A small sound classifier, trained from scratch: muon at rate 0.0092.
Rows from block 6, named by matrix and row number. Each number is 500 + 25 x the weight over its row's rms, rounded and kept within 0 to 999. All counts start at 0. Numbers have three digits each. After the name is the row's rms in percent of the matrix's.
# mid00: scale 1 width-3 conv, dilation 2 (model.blocks.6.mid.0.0.weight, 48x48x3), inputs 0-15, a 3 kernel for each
mid00.0 088:465512511465506478507461495486503457508493480527527486559523502481480487498518475495498459489510513499516501491549463501475452465432501453477526
mid00.1 088:509516544485505509479533493441525445518513539526502510484555554489552452473512502515504484454543504498505472472498481542481527498472512513502466
mid00.2 093:511469503486487513478503495468495456461499507473504521513524527454523494461484499479471487515501518485544493494482541559493527482524545504494479
mid00.3 102:483484513501490516516497460518518505489492462483497477462466465515505477517475461505491547489507483552518502519471521517463575440490511482503524
mid00.4 099:518504498471503480466527505498493478526529498558513527538515547452516468520486520491508519523502525480510498526503484531497520530567552533515516
mid00.5 100:529516545497495492469531476485543478486502493480521487606541482464488459547534513472479492499505543519553478541514521543468491489492510504508515
mid00.6 105:495485496494504502463506481449533475529516529481466484506463510521480473500467487503532532503497525501542487479480454533498534539463483502505521
mid00.7 106:485560452490469534541476484489459479489472505505511541448521517469493481486479504494490522491510501520452493475530488488521478493504527462543498
mid00.8 117:514539471443531541507512521494481514488497516487468524500487491466543490500522492499472485527484477507487438449542539496491513518481497518546455
mid00.9 113:511530532479495497496502489533499500520497506491496491538565529473454468528537507518495491488518572547535527497486492464493509502476451505511513
mid00.10 096:519531465486487487496511531467467512498473487572522484485517488528450538525487467503523487513473493505479526486515476483537460481428497470500491
mid00.11 091:526450503501488558492513498496509481485502502456512475557483526478528470558496498519499508481503533518504511504471538508499506420484497510505483
mid00.12 094:511495542495502524472545487439525478518509520470545510440495526486531456476485503494478481499503501517514499475479535498478504468586477484504519
mid00.13 098:514542516510491510527456495533504510484502469485490505484454511525484535492500537520484483500454491515541519512499503498518471497519482507528535
mid00.14 097:463471490482495485511521510483467440496470515503476497478517458524520523456511482521511532510511488474469461487517469487490536493454469493455499
mid00.15 093:515500533481521496485494498496482541498482471466444525479474527473499456506508555528526511494500518529520487507495502546479465497521506530508526
mid00.16 111:511471461513513455536514481504471509477511499484508491523547494517482510527541483491511507506494515516527503525521493504461480446550477543516506
mid00.17 101:465522478475553507498477504586487486475506463528514478447493510548481497468483523498522495515475526507508529459533491496513502561475476557516494
mid00.18 100:529521516473581505530535500551541461503498506537484475478470490558494466474497517473522532522507481502512488513531485487500491487506503544491489
mid00.19 097:501534503489483513485493464473496472505512523505520541468473486445454487512479497554534549465483469515485485459467492483525479544527493450458449
mid00.20 093:515526477530490527477472533514505543528512499506490527477471571495496539497502510543505458513501507522457520463500496486534457505507473491538497
mid00.21 091:477498471465519501512508498510506479500529478501475527496557525554496518452484535512500508504467510521510520492554504496530512509507514504511526
mid00.22 111:485490536479484537484493505489495514441491511513500479474476508478468524519515498488513489494520481443506520478507526454506509553518469515506512
mid00.23 104:452532485497531519493496528525472527485528516514471499492532452558486494514499489507515541510519504515518538509519481474559470535475497511525463
mid00.24 097:558536519522577483505490484480489493484534469546510516528488560521484471496477517482486480516460490474456482540541478456519567497484498482460514
mid00.25 109:532460492567494480508483465466470461508508492463511481505487514489509483508496499532507487488516511486473519499473501452476558497509522488459535
mid00.26 101:506464501535552484515496492522535493516525471521548488469473487463506466477482491483506499487482545472484493498490495494508506515475456521489503
mid00.27 091:490474486504485481489494491491515491473501483560533535525494530519513510518517544475515488500495528471510477524493507506526501490516560513484531
mid00.28 114:491516488496496514487456520514523532500485532483486518490490486475493525485487509494491496494517516505479516472512518485533482473499491431514476
mid00.29 096:486504517536488500507496532486487498527491476537492511493531510448473534488517495525479487518510497486504544519524494474474472544516481500490449
mid00.30 098:500512453495510488506521509487446496511513511504525549483528496563468494481513560443500512475491507521473499495512507520517482535475548497537528
mid00.31 091:518493540490529491450483464486511509545467467529479500476472499498511500477526546512463482472489502511536505494504534494506551521467503552502511
mid00.32 094:479489502499493496497499465499536424455517512502505532452468528441539491514518520518494491480480503479534481512499508494505564475431487528457515
mid00.33 098:513495499549497494474485500468497488525505529507501452499480482496483487504496502479503507504510468535551526493526503487486542461487503542479530
mid00.34 092:529512535509495521475489427498524481486460465490494465479465562471509479450476554510501500461480479519513530501525515480486497531523485543475490
mid00.35 123:485534491497512499482510538471476516551530537520496472524531536479475459493514506549517510470476506461506531473495477475509480505538523494490482
mid00.36 095:520474509498488481472487509472488589506525473519514475536490485470473506485480492494486492540462479518557572532492496493528489479503496500539515
mid00.37 102:465533554532537501508471467514466494473504483488491466495508491529472485493505485497507482513496475517487536525529483504517519531492485519482527
mid00.38 091:525473539507485554529525515495548457512474465470517520452514571467530483491500449493513540482481499509524510514493552537500532522513484546525510
mid00.39 105:501483506490476524520497519538538515496497497459476508509477472501482458483463449485510527483502493504491506477475480468504533508440468489472463
mid00.40 094:481479497513488508496460504500456521479488492544516519506483479491464536490507483524513511478519506479460509492491476492506522574495524488515529
mid00.41 088:523483480492581482481490491488470484477519476497517497545475467532472458547471520516504490492494481518519551564549482499489515511491484510507535
mid00.42 095:493491468505512480517463508545451495543490501509555482482562516521470475501495494498517524452514505570496496513534504558548523494512497493507500
mid00.43 102:490562488518481456533482502562483448518485468491514502496560522461489500487495505482506475503519502542531507506488494446552492458494482465512530
mid00.44 104:509491528489486576502470515512507485480489531454532495503491472464551517491475482484501532498544461524496527505468550510489514503554503472505538
mid00.45 107:496502492517504466496493492525481480518520504560491526455506489511491488483501485517501488500465473505522475469523477478503502539590439480493510
mid00.46 100:497518532522469545507505467510497476519498521517512467536518520472520482495509527471476537506532493469503443486447521502468491466435507528516477
mid00.47 108:520522545492484507522479494530507495520521506484516546506541541512490453491497483481501492478495496547519519484488487459500484517496488506479476