Rows from block 11 of a small sound classifier, named by matrix and row number. Each number is 128 + 32 x the weight over its row's rms, rounded and kept within 0 to 255. All counts start at 0. Numbers have three digits each. After the name is the row's rms in percent of the matrix's.
After each channel's rows are labels from the 100 clips, of 14976, where the channel reaches its highest value: "responds to" is what is common among them. Only what is clearly more common there than usual is listed. The data: read English sentences (LibriTTS-R).
# c30: last pointwise conv (model.blocks.11.c3.0.weight, 192x192x1), inputs 64-127

c30.3 155:073120136123126148095119126126146088126144118121115098124086138094097174103062223135131106125092118112148118135125125103078121087142128099164078123128121103132098148113136142120125137114105134
responds to: voice: female

c30.13 125:056095106084131170095072170123131114114140099076135076141142185111170147203088115132142106088130181101147149157136151098131151107118128101227111127084103163145127127097144127129125117102140125
responds to: voice: male

c30.6 033:117114143128163134112105176170076125123129141091117146122177074158112109111083102155184127098111143142116111126077106128100078139096053097140051093146153178142138082120131076128039111115134171
responds to: voice: male

c30.182 122:160136105105164103156161126110132104112112171084086119133114099117095162142140096124106105145140121162120112123169123132087149149161126099158135117130136154108143100137117106130098103111105133
responds to: voice: male

c30.34 096:143112070166111184124146090099142137132180131100119102134076211119075123134131140100122129091086150152119077128122049122112116081144088118184131143114152178131087188091099120084117128119136105
responds to: voice: female

c30.93 126:125113105107167118142148153125118109101078131136151144109148162157128117108113199159157169107086125164150122151104162096126110115119136116097120095115161154086106129172126126118110134109124112
responds to: voice: male

c30.149 199:107116085126124089093118102131094119123127087212115103071118121118111118078123125116116134144118110114134127107146113083116110116113128107105116136129122116165118132106119122122111095117117128
responds to: voice: male

c30.98 086:115112143107140203112115140103138126150105084107101137110111123101117164174138252162143127150145091122124150158158186170132127127141148063126167095119101111154169141118100148159160128105172176
responds to: voice: female

c30.119 148:138116115086111164124144192114097156115107177098151116123119163106139118137131182097145124103134134098113111126114130124136194157128139110178104082105124117071129110108126113118115124138124136
responds to: voice: male

c30.131 147:136143172114164198136128130118163120109195118191149097150125114109123136142098150126164145050117127098110132157117145094100123136134137089126104089101117127134126108088094136143114088132119120
responds to: voice: female

c30.23 052:088106136143132121157165190106201126175123112127163085164094090076132093184196131144116113106164183148166060108124133137120115149127140075121197117138146138119127127097163186108114097145080081
responds to: voice: female

c30.31 063:034099124106150092117137105095169102138107095120103107140133099145114051084171151133100127125131168184132051141131091137107136132099135099114190110126128149160088166087101089045093152167120064
responds to: voice: male

c30.57 134:130171093100167110195156174136121108094170104247128094100079143135131133160155133178173097146122132154156120098144146176139112153099097133113122158157145152124103079151128124121139150164141127
responds to: voice: female

c30.85 051:128144138082118155130103111159132125131133136128147177068103145103158103105138125060148151123106161142109239140156184105081126130169124076101190104153140146105114130142160119167065163121060130
responds to: voice: female

c30.94 119:091173126144138164064120149136177125105074138071140116104082119121132105165129195149077111136107069140142139130132180108136107155131108111132147127138137123131128151098126132133170099093132140
responds to: voice: male

c30.167 058:116110123149129117147131165107133126118136105125153071162120132105131099137103140148160131157110129115143118120109133147150101125160148125161123152101079105130101144160105146151119102149187132
responds to: voice: female

c30.176 126:141101143162112166127122104143137124160099113143143095103119138135161157115124174128195088115143136127093139081074134116118137121084108095081139148129135095125116121109126115139079164165148144
responds to: voice: male

c30.27 170:183141101183128167172131132109151128138167156138153147117148134142097150127099119127119140114128102172124136168142138106147139111160135124117140172160103122150123085149059122142130171175119121
responds to: voice: female

c30.158 049:156137110133090120134136139129107155139165169129112076170106123139122155103107112145140115143124109157112177157144110128161147137101136133080166086122126142110162102125143129122177130081192159
responds to: voice: female