{"arch": "ecapa_tdnn", "model": "sound classifier", "dataset": "read English sentences (LibriTTS-R)", "train_examples": 15625, "n_mels": 40, "hop_length": 160, "input": "mfcc", "spec_augment": true, "win_length": 512, "targets": ["voice"], "num_classes": 2, "norm": "batchnorm", "activation": "relu", "depths": [16], "kernel_size": 3, "stem": "single", "widths": [192], "loss": "cross_entropy", "init": "torch_default", "optimizer": "muon", "muon_scale": "spectral", "lr": 0.0092, "momentum": 0.95, "nesterov": true, "orthogonalizer": "newton_schulz_5", "adamw_lr_other_params": 0.0017, "grad_clip": 1.0, "steps": 5500, "batch_size": 48, "epochs": 16.9, "lr_schedule": "wsd", "decay_fraction": 0.3, "final_lr_fraction": 0, "warmup_steps": 270, "weight_decay": 0.04, "adamw_weight_decay_other_params": 0.01}
Rows from block 11 of a small sound classifier, named by matrix and row number. Each number is 200 + 20 x the weight over its row's rms, rounded and kept within 0 to 999. All counts start at 0.
After each channel's rows are labels from the 100 clips, of 14976, where the channel reaches its highest value: "top examples" is what is common among them. Only what is clearly more common there than usual is listed. The data: read English sentences (LibriTTS-R).
# c30: last pointwise conv (model.blocks.11.c3.0.weight, 192x192x1), inputs 128-191

c30.119,207,179,193,218,209,187,167,209,186,189,193,179,212,208,202,189,205,198,192,202,168,195,191,192,188,189,179,224,199,179,202,201,184,203,197,225,209,214,185,253,191,206,197,183,203,203,195,179,205,216,195,199,221,201,188,222,188,211,199,202,192,203,213,228
top examples: voice: male

c30.37,203,214,204,235,243,197,211,265,174,230,216,190,176,235,180,221,209,183,189,216,192,269,218,195,184,188,166,221,249,176,232,220,201,203,264,178,171,206,196,210,189,182,200,205,165,200,231,221,205,215,189,185,191,179,256,163,221,209,176,193,173,205,174,231
top examples: voice: female

c30.94,232,179,211,178,202,190,192,226,196,209,199,193,170,185,191,203,204,206,204,202,211,191,214,206,189,205,193,190,198,176,185,184,195,251,201,216,188,212,180,219,197,211,201,197,193,209,192,193,195,193,191,188,206,195,211,255,195,198,198,181,194,195,214,200
top examples: voice: male

c30.80,205,208,220,195,187,190,211,224,198,180,202,182,185,209,205,195,214,209,213,201,207,202,184,198,200,195,188,211,195,205,221,206,202,197,188,208,186,192,198,196,197,206,209,238,197,171,212,195,178,198,198,195,204,197,202,182,193,206,189,199,194,210,207,213
top examples: voice: female

c30.182,212,207,189,200,185,208,174,185,187,187,194,176,224,223,196,210,222,211,207,204,199,181,202,189,209,195,195,196,197,195,218,173,192,212,189,188,192,237,194,214,214,195,211,176,192,199,206,211,210,183,201,190,198,197,209,214,204,200,193,207,206,222,186,233
top examples: voice: male

c30.50,205,191,187,218,173,162,188,210,193,213,205,236,213,222,188,227,179,210,190,200,194,187,211,182,218,198,228,235,232,197,248,169,196,227,194,202,156,182,207,213,158,194,191,219,163,204,213,191,164,204,186,193,196,182,191,220,202,183,188,172,194,218,168,190
top examples: voice: female

c30.178,197,219,217,197,216,192,204,199,160,193,233,200,192,205,179,193,204,198,162,219,202,228,218,207,170,204,198,198,193,189,207,203,187,250,187,196,245,203,192,174,187,220,205,196,201,190,209,182,181,201,263,205,213,193,223,197,166,196,217,153,226,191,158,199
top examples: voice: female

c30.6,154,185,202,220,198,173,214,184,200,191,184,222,190,181,214,215,193,194,196,225,226,191,254,166,234,181,209,182,191,202,187,212,218,214,218,189,182,217,210,223,158,205,215,222,169,165,192,217,158,178,185,219,121,189,210,180,209,213,181,197,226,219,224,217
top examples: voice: male

c30.96,216,220,209,212,174,188,199,152,189,201,213,180,215,198,205,213,199,197,149,183,209,190,234,223,256,232,237,211,212,192,207,200,183,199,204,220,174,195,200,201,154,201,193,195,209,225,187,230,198,195,239,220,206,223,199,201,254,199,206,252,210,203,190,200
top examples: voice: female

c30.190,213,203,168,187,203,201,189,184,189,183,193,170,198,201,199,203,202,198,191,207,196,207,210,206,174,188,202,184,226,198,191,202,220,195,207,222,205,196,181,204,200,186,185,196,202,187,175,194,195,201,203,227,209,228,195,207,194,216,199,195,202,208,215,184
top examples: voice: female

c30.48,188,206,194,166,204,199,233,222,212,228,203,186,192,205,208,233,196,201,212,201,207,214,205,198,194,188,193,204,196,182,203,164,181,228,186,223,194,190,208,190,188,187,196,221,196,197,193,208,188,203,195,175,189,190,170,207,213,188,194,206,203,196,204,192
top examples: voice: female

c30.130,206,167,200,207,227,191,203,123,212,215,204,187,182,178,163,174,172,177,175,185,188,211,181,178,235,169,212,221,223,187,219,208,172,177,189,217,167,203,190,201,150,197,188,208,201,213,217,254,184,199,202,215,191,174,211,200,235,174,196,209,232,199,195,221
top examples: voice: female

c30.15,217,200,177,198,159,207,225,232,194,189,282,215,224,151,157,200,197,217,209,199,197,226,223,193,212,246,232,188,198,221,210,229,186,208,161,194,197,181,199,197,228,169,218,192,257,182,202,171,158,189,264,192,191,204,241,187,175,198,201,156,240,203,222,196
top examples: voice: female

c30.149,177,185,197,185,212,200,206,198,202,210,198,205,194,191,199,197,176,197,205,198,220,200,192,198,200,188,197,194,201,202,168,204,212,186,208,184,202,199,209,175,200,195,187,204,194,193,200,199,195,206,191,202,200,203,196,185,204,204,195,200,191,195,184,187
top examples: voice: male

c30.93,214,198,163,200,194,193,196,197,200,228,200,176,219,219,212,189,182,185,199,210,179,227,222,207,186,201,208,195,200,213,198,205,208,184,199,187,201,179,186,226,190,193,218,206,191,166,198,200,216,201,204,204,188,166,198,227,193,172,203,199,201,194,167,202
top examples: voice: male

c30.17,187,222,178,206,208,206,228,213,204,180,202,183,201,201,204,185,191,218,212,209,196,222,240,219,202,214,196,186,215,193,198,227,238,232,204,201,205,202,185,191,217,210,182,205,225,199,196,188,227,212,220,221,192,199,205,196,203,199,202,199,202,207,187,199
top examples: voice: female

c30.176,200,215,189,221,182,210,215,179,212,145,187,204,156,174,197,193,220,201,191,193,204,195,213,201,200,200,211,187,196,199,197,193,191,249,229,203,193,237,220,227,210,193,170,210,198,215,201,208,208,238,204,203,189,206,174,215,210,225,196,202,192,172,204,216
top examples: voice: male

c30.106,184,220,186,225,177,258,214,212,208,203,174,212,195,191,234,197,219,191,264,205,189,182,227,228,184,208,169,206,232,182,198,216,220,217,182,182,226,162,190,175,217,202,190,184,181,212,187,232,219,170,200,211,186,207,208,227,238,236,229,202,191,192,180,203
top examples: voice: female

c30.135,176,153,196,230,216,190,206,226,210,225,170,184,207,233,218,199,186,227,211,203,214,218,204,196,186,169,190,181,240,177,237,183,160,187,205,191,177,206,178,218,186,189,213,186,186,214,212,234,192,191,179,210,207,198,223,206,241,221,214,211,165,191,189,191
top examples: voice: female

c30.58,173,186,230,194,231,229,198,239,201,193,205,189,176,212,173,193,176,190,206,195,183,239,208,212,171,219,227,196,202,195,196,224,233,189,207,163,228,171,174,219,249,209,200,206,187,181,212,225,214,221,201,208,213,205,211,236,177,201,238,179,232,211,200,150
top examples: voice: female

c30.147,197,211,207,195,184,224,207,231,236,184,200,194,216,213,218,207,201,195,223,214,203,169,193,223,206,235,222,215,184,189,230,213,190,226,203,214,215,174,182,213,252,199,198,213,224,193,210,182,189,205,239,170,201,198,183,205,210,223,231,215,222,197,209,204
top examples: voice: female

c30.31,203,208,225,193,139,182,212,200,162,176,208,202,224,186,147,205,231,207,158,196,220,185,201,183,225,187,190,209,182,215,210,163,215,211,207,170,176,230,210,216,172,191,198,198,189,197,228,192,215,250,211,216,191,177,205,162,164,216,197,191,219,206,181,203
top examples: voice: male

c30.13,215,225,213,199,205,197,207,227,209,186,198,180,212,208,199,191,200,208,200,206,244,186,188,201,202,200,187,208,204,219,192,203,203,195,198,219,199,237,194,168,189,200,194,213,186,218,205,201,204,213,183,219,188,211,204,226,196,171,183,172,199,209,227,181
top examples: voice: male