A small sound classifier, trained from scratch: 1.7M parameters, depths [16].
Rows from block 13 of a small sound classifier, named by matrix and row number. Each number is 128 + 32 x the weight over its row's rms, rounded and kept within 0 to 255. All counts start at 0. Numbers have three digits each.
After each channel's rows are labels from the 100 clips, of 14976, where the channel reaches its highest value: "top examples" is what is common among them. Only what is clearly more common there than usual is listed. The data: read English sentences (LibriTTS-R). In brackets: how many of the 100.
# c30: last pointwise conv (model.blocks.13.c3.0.weight, 192x192x1), inputs 0-95

c30.164:136151116127173125073093120132110119096132100069158133157131076081159140110131153146139127163092096130106163112142160134100146045123147108102134099106118218141160103118080129136131124084094109075134092105125116074139123116136147107182110147105103147058094143125159154099125108127122080108
top examples: voice: female (100)

c30.155:111140195113198144140223127155122107177119138105104113170131135135135159122120098108166123088114086191255110109147255177100096124116213122086198132137108135144100122102115108150112227131116133114118114131087119143104108057109069143148110112172133137093118126108137137100113131115075123134
top examples: voice: male (95)

c30.125:217123114099148129145136121099121170117101087083159205047130156154246196139117122116155053141237192082193149095120106118107143109121118200100110111130108132126169165118154145136158156149122115162179126130119160167130077159111169139127141131174125117074141129020112123152127173073098158124
top examples: voice: female (100)

c30.141:151128222110167100150148146126144151157145179122100145138132162085095093123185127096146144166145090157076255028127195106071126129119092128151198112136112105111110125151123103128150155156128123116105120137105075113146086175112152103128134056137118106082113127176149142154131133081138136157
top examples: voice: male (88)

c30.97:109115133093137089080158163165148101087125153092209060181117153083159152135128102145128117141072122101130088105153135080143101188124108097150173108082151061112155077103075166123126135116122161132134131133110155090161150149073146079132159110122160235131096099170121111121141125121086100188
top examples: voice: female (100)

c30.113:124166218083102104160243105134109107123108185114128080102103097120133109102219075139114170129078087159252227084094255121105097127107130193127110137150159106132148134125113082138132166120113132155126132122079114116153112142140101114091151071126096107131154081116126128098141132076151110133
top examples: voice: male (100)

c30.123:119111140085147141140083145165172118095174136187208155161148175122130124118110185103168163162107131066111163141130111134117157188087150142077104203106066112145110142107094133150072104132098153114095153182131114166118131146116078132137097141214154159120145142068102132132131184127127110103
top examples: voice: female (100)

c30.46:185254141142137123108088170107070068090172152128129212138119185115255218092088164126105136092076122099160169083140137145113088147135132162069126160095139100126110171151162087124125112119138061117099064110113100144170094115158138138127146098165095091138115095163130136092104115116154082128
top examples: voice: female (100)

c30.129:120087124158110088108161172133093116127141103058178162093144157151136145067176094147161100109116128163108122145149138038135148046120108096135160090146106140108094123150072099163112116072082115103132080162131163120165124117098139117151089159150145125102134161124125164150118155150108156136
top examples: voice: female (100)

c30.21:095157159128168153149146102120066091160144172131172122124059089067135051139156147114127126177203072116255172092128255126108103144143145132088101119145149147127103107147133076145130116140112105188081129111141128088140088179114174137149135191137090115127134097193190120109116197128174113119
top examples: voice: male (94)

c30.67:152136194089160110143217172142172132255112181163147100078149094078111060132133086126131167154133139133144185162140249121106096102136255116114118111095151117131120105150115159110156093119095156111126082134136090152136146132138171145131128128108112130099109155174105140064135170119108102133
top examples: voice: male (100)

c30.90:145085223115150120130102178109122117167120176142137115113105156112122133119255114154136094150122134142011241157102168100189069152110049146166095149101101142091148165146136115181122126122122113127115095170155129151117168228125175145145122068114100144111150126135132169130159158132154149132
top examples: voice: female (100)

c30.139:162207100087126104111159223089165160123151093120068128127121103053107093113153109117134143123145228110145118109164140067150174134172099160172051178140140114121155119114124123153149149119112214152147194149162096113125176105156182133183163102181170094118175125075157141154107149141160146085
top examples: voice: female (100)

c30.98:132146209117183146139255109127118132127126255178151147136051102159175083149212080128101136125124084144178159108161255079140138091088106119101076141125169133157111136129153106116126169096175085142134104123125134108096119175137170152130131160100118100100133132149118121137128164110110158138
top examples: voice: male (85)

c30.93:117152255101102157108188080128104108239123243104129148097191083129133102138124118112111149134155113138226187131061149103090151116159238094163048074148067126156107118145107142099145115128108102143153164121137160135134139195094160128097101131143154119184141146157090116105116168162110123124
top examples: voice: male (100)

c30.122:142138252142208111122213129085163124255089167124115158140100165132102125111087118144111120111112084175177122136113248104073106123124229114161158132117108129101136141112136132178104112129108105072131166123120078128140105182107107158124102090143109123100120149108124145170123133123047137134
top examples: voice: male (96)

c30.144:097105173145222127142212125138096115092102221078110168088077122174132129149225123132098124169160097132146183111092237104159116134145181115079102170135100124123138102144121164129148169115163081138126146131117121139120099166109144144102134141150149119031091153222165126110120152138156129166
top examples: voice: male (99)

c30.22:113134087129090148085129109119086119082162114077130062145097087080141117144165125131114094157138116151177149138130152132076131057141146143120143155103127108169125123108135124168111148138125103158105095168124126174134119105122190160152088132096144117188048145136118142120150123123126153131
top examples: voice: female (100)

c30.44:134116107122117165150058125179131101138146148057139123153094161097123150100147128145123111095089121148154079103186160172154124116131153137068058126079114162135140116162127144142145114078115160115119139118118068073119182151140155065126112150078138093108099140100113134141125133132154108103
top examples: voice: female (100)

c30.180:134112135127255139091145153168112142185081180126134127144172132109093149093119141112141133155108126166184207115197255119083149132088112180121110120121092165139106137079158132126134100165134137115083090114096144160112089235150116062137140096089090134141139121153173150120123096055089160082
top examples: voice: male (92)

c30.83:145100105252109119187137099179121176094183124097158083052112134144093129090125086197169190177098111205114148110106133171078100194080156108163124145103123120148190139142156068126152082105130080112162108122089097136144091131137131154141144130138130117164143140157119149095121139153126147077
top examples: voice: female (100)

c30.20:147088169128154150123107105115068138094111138142087197100160110090095193172116159152099157101144147127102126130135131110154095125094116121145082129111139103153125167151158133132100145071127114139118042173129128104177135110131129198112126137156121071097106152103126079118136118112119145114
top examples: voice: female (100)

c30.80:074152098224125185172185083152103071108075112146197142149137084177150135191132182120228210091094083159106121144143108224097106034134125225142072137127162142150089129128175157098112116128127078124127150099132114130128132159203102135155076137157113158103122127104159102180116102103135136127
top examples: voice: female (100)

c30.64:126085083158124115117070151176156125111106141093134094113092095117123144103178136175098109095153122133101109142180071084128096101122108157102126173128079159177116151180046118123088130114088125146135124172162092080151156088106146119100139136121140108052037121169109217134165116126108096124
top examples: voice: female (100)

c30.178:074125118156136104123126128141102137153116126175145153127153081081082153156126123138090100207159138076113141120140119098116137089141115130063131120106163081147110090065158150132160132151140177112118113191143112102155096149141137115153185113117142051087101121124140098152127106129134125066
top examples: voice: female (100)

c30.110:136106095169187143122115161126142129099146095075122104193128164107101151109154129163113131131118132142122154187154146073117156042132124152139113121112089068125173068111091082101088103081168119076102087198133123201124090118128099200129134087124162129144118109097092110141101087109136127121
top examples: voice: female (100)

c30.108:141122217103189111088166162121133124123121187118116147076122100130107076137255109151121150163115069107164163140126230086080082134100122148148036156123140144102102149129137157094108121125137142122110114125141163106089130152152214102106163207110149108067107097120131102140138093116251115135
top examples: voice: male (98)

c30.181:128065122255096220178167092082132123115186127126246102104132053145135150149120160160228215126159113194144116133137058175117120139067132126200060101089148122113122182136124084155099107107136072106126164133104081151147151108146125118085136113133130101122098091117128161159125162161075123067
top examples: voice: female (100)

c30.85:170112144137099100097127091131116109130129105051126134168155107168102138118139103158142141137151172121122130096146132100076038091111091145110149128160125152104177116089104152126107113130142091130111128153129140121134107110137138093145142148109136126116148093114133212108128111132147114118
top examples: voice: female (100)

c30.58:111108162101185146076091108139158106106108099095127147180127118113112187086105158155107132131120154089151171131167121101055147129107148079151158145136140121137177148090108094116160120166116129128133146120141148112152093065096043119161124153152108129134124144133108110116129093109101101088
top examples: voice: male (100)

c30.173:173079255127127147147234099121145139080126214116133096101080108137089147143133116072113139140090112120175227128076190134171160121149152174096043133098138127100110148111115100098124146160100145175103107142158165115132142159096117128061125114154134100128108172093158127126123138140052137100
top examples: voice: male (98)

c30.53:161121139144134113133173106159107145211078192134064131096175143123120081168085084130124154154162109175188205108118250200093138112142144103120152122142112136126125137120090152114102137124162147184161123127097062162128101146129135131160077155141146105186116086193150129149152255131142124144
top examples: voice: male (80)