From a checkpoint of a small sound classifier: muon at rate 0.0092.
Rows from block 7 of a small sound classifier, named by matrix and row number. Each number is 500 + 50 x the weight over its row's rms, rounded and kept within 0 to 999. All counts start at 0. Numbers have three digits each. After the name is the row's rms in percent of the matrix's.
After each channel's rows are labels from the 100 clips, of 14976, where the channel reaches its highest value: "loudest band" is the band of the loudest frequency at the time of the peak. Only what is clearly more common there than usual is listed. The data: read English sentences (LibriTTS-R). In brackets: how many of the 100.
# c30: last pointwise conv (model.blocks.7.c3.0.weight, 192x192x1), inputs 0-191

c30.145 060:476468499532524478454462487560435451591425438453523367486468468508490523490477468497556430575452515354481405430579437472560462516568520517442487522568517457488571456423473443468576483506445469530475539454479475516521459440501505493533464428449521534454501504426501511522501531535585533540495402452449507443629541455524476480515455397525415497482600524580427536572483391385588507420467486526494454527517485495529575513422540570636464482566463467498487518524514450516419535538481486488485382443485512576486515525449454552445469478485478465480469511453414479462482424458546537576
loudest band: 250 to 500 Hz (34)

c30.143 080:521513479480497502493485451459545512582484530429456517502570483484435504451483456447501456465583485484455522526511447539508518506518479482502503476526385379513499471469452503532485458450544369483531489493480562454481544446500452517517449493488573486503530506466445519543523482493446517478517485499466570462507520487545401563510421605535585530523517518560433506508526475502521435492546568453484593460423477484551443473544514494553518498594538611556621369563540594387520479453602388572481613547522600381548451488475559498545534569467510530532520559566462526525545594627460496575
loudest band: 250 to 500 Hz (51); 500 to 1000 Hz (48)

c30.43 075:482516495488552496514635456506482462544467542431470532531461456489461511451493484464529499448504512485524494530488493567466476495532477539548462485551395462438546466460481474512521477468532457509518562499504486483468577453559485476464502600504541531553538472408486520523552453575455404542534475490535499506492510564559468451503502466466527536571498501504452476486567400540489422529596496450528563464523519453487518456462487612487528573522588606507546542586444507444449445464527355513516596490580616382458454432557601490500502536484501564665523496657525553518512603464576552581
loudest band: 250 to 500 Hz (52); 500 to 1000 Hz (46)

c30.125 105:532596434495586468576465500557484473468428563451408462421452541525408457599461456585462578481553552585409589495517572458361453455487615571476477521529497540505490464502523491436433563507458475479495617483628508487498499609465517492580480516478464515484470513463544567563494567490555446478501504486459502493577544510513414573495551450412505525485473441470563483396521484578535617599420463418488571542479501498558501515468534527514533453552511537492482495490483519452431481512507438550481535437514474540521435475556509495473532467544443550527421599574535503433527492519486503537
loudest band: 4000 to 8000 Hz (48)

c30.11 078:405527547472455531505458484444471485531511459509444483531475497489492529557465455476450447476512456445508499472531515543456542541444462445477460490517571496503622463497508585484499501464505562436474415518463526530460473604478507584516457455403505551450492547549488468530527494505471467532535500517565527515438492545508442483447431412463477435510462464529523523523560501502569485501463545525567511592536549419434515537522572431573452427452570534529569294558515453482447436491609414546456521532431671514537520552424481548541494536488505405475524462609491491542470643403503442516
loudest band: 500 to 1000 Hz (49); 250 to 500 Hz (48)

c30.191 137:486455360443590429534620494628466602502499483413475548436491473527524659522384528418429482509514605581368545518473474513502517529439513500532499547474443525505600486500436486482502495539532511665512453558554440534520485627595610471515556518464504486460518528458536487520521516510444478438536527542460510527483490484458499536468496509486456512504427475569561450494544498437429528430469503493528558546507495506489488467662466538484509467525476491525536450554510546504560481539474509508491477573494529488536442437556515461454490521446489552591408552467507488501488495525556456547
loudest band: 4000 to 8000 Hz (83)

c30.37 077:553489467506512465488509532590414527408524485486451446480492496510516442512506453535496486489510542569356553445492394518487457487558494466466510402548529617503506483490524627492439508519507396581542517505529446499461542538441521475498407477462521531382467494511471512649497484533490580518471443442556545561468567582558480498472627456462450562560489606468491504554495524473559423529510459573537525483582502469527525509448460468561512536521505621519474432427547507619499523441544434552484558501452525471526492520526522482526559522414502453463516454666432551479503548484502475533
loudest band: 250 to 500 Hz (51); 500 to 1000 Hz (46)

c30.115 082:407499516481483564436531437506397520477487527467548431375465488515496503491520515459554587549489542483468511579516486504522438331397438470604504542530469542449536553491477476549497456514512462527567553462443502486425580523476450557463520419505469538488532439535494587434557545509527519578513505530508453439508551455423481472593484483431556434448539560549454567475593510455459539546541530481463561528526523505554457536510546432593517486513505438478402466425465602491485404557482459461525520501480419487539443494439494653555467514570550553522514516395589502543531444438512504441
loudest band: 500 to 1000 Hz (26)

c30.51 050:485491514507488474508533542534523497571501482517458389536508537518494528499503462450569546445468486523456503470563518481549496441473487513465476511506479459546479451509536577505523494476612582486572511599476477364437514480499536513483497402496561480486498527462472444446522497489565517537543426470593465476487512506520525443510487607465523571600507464458512475483584455533538487480490470578590576496416562510529530498521401536574566552583437583477500472425357496482450419465583425512498592502672513335495436430417441476460463479503536508538499513522529546480485554578438487595
loudest band: 250 to 500 Hz (52); 500 to 1000 Hz (46)

c30.174 103:593449538511500493504537563519460507523510637353465540563533444498503534438486414534520508560441450524531515531434517516454524668480555464509522460594497562585424424483503494536603503366489532503461530495505460446578484541488508467473486527490540504549490615494418361453485598564425504476502554414551534463510409453500464509559472500443484522481498551491449581388512470536604487532447469438478505568490521449478512485465501504542496450503422480478420569467463503581499529553490410455514514530518460487535416533511472544505503439464467506563444532462484442500409499436560504547
loudest band: 4000 to 8000 Hz (32)

c30.23 068:507452490514603470508570417447446473473504522477522515506474527503448516459525530441504518459439493449551541495537500547507541476502495482485517461478438458511519467479442435447511487472470495475500498430439468494384517506543420513510419514525481597448489472474466589538487449486528527544425492527524498491390534509504316502540475435519528506462483500511493483505535427457573548428550492452558539519544448447574520547483501592523512444611587607532618340533483513443524484474592410532480533557496563419504487467464567591529522521450469376599521439565437550507585556580569508571
loudest band: 250 to 500 Hz (52); 500 to 1000 Hz (46)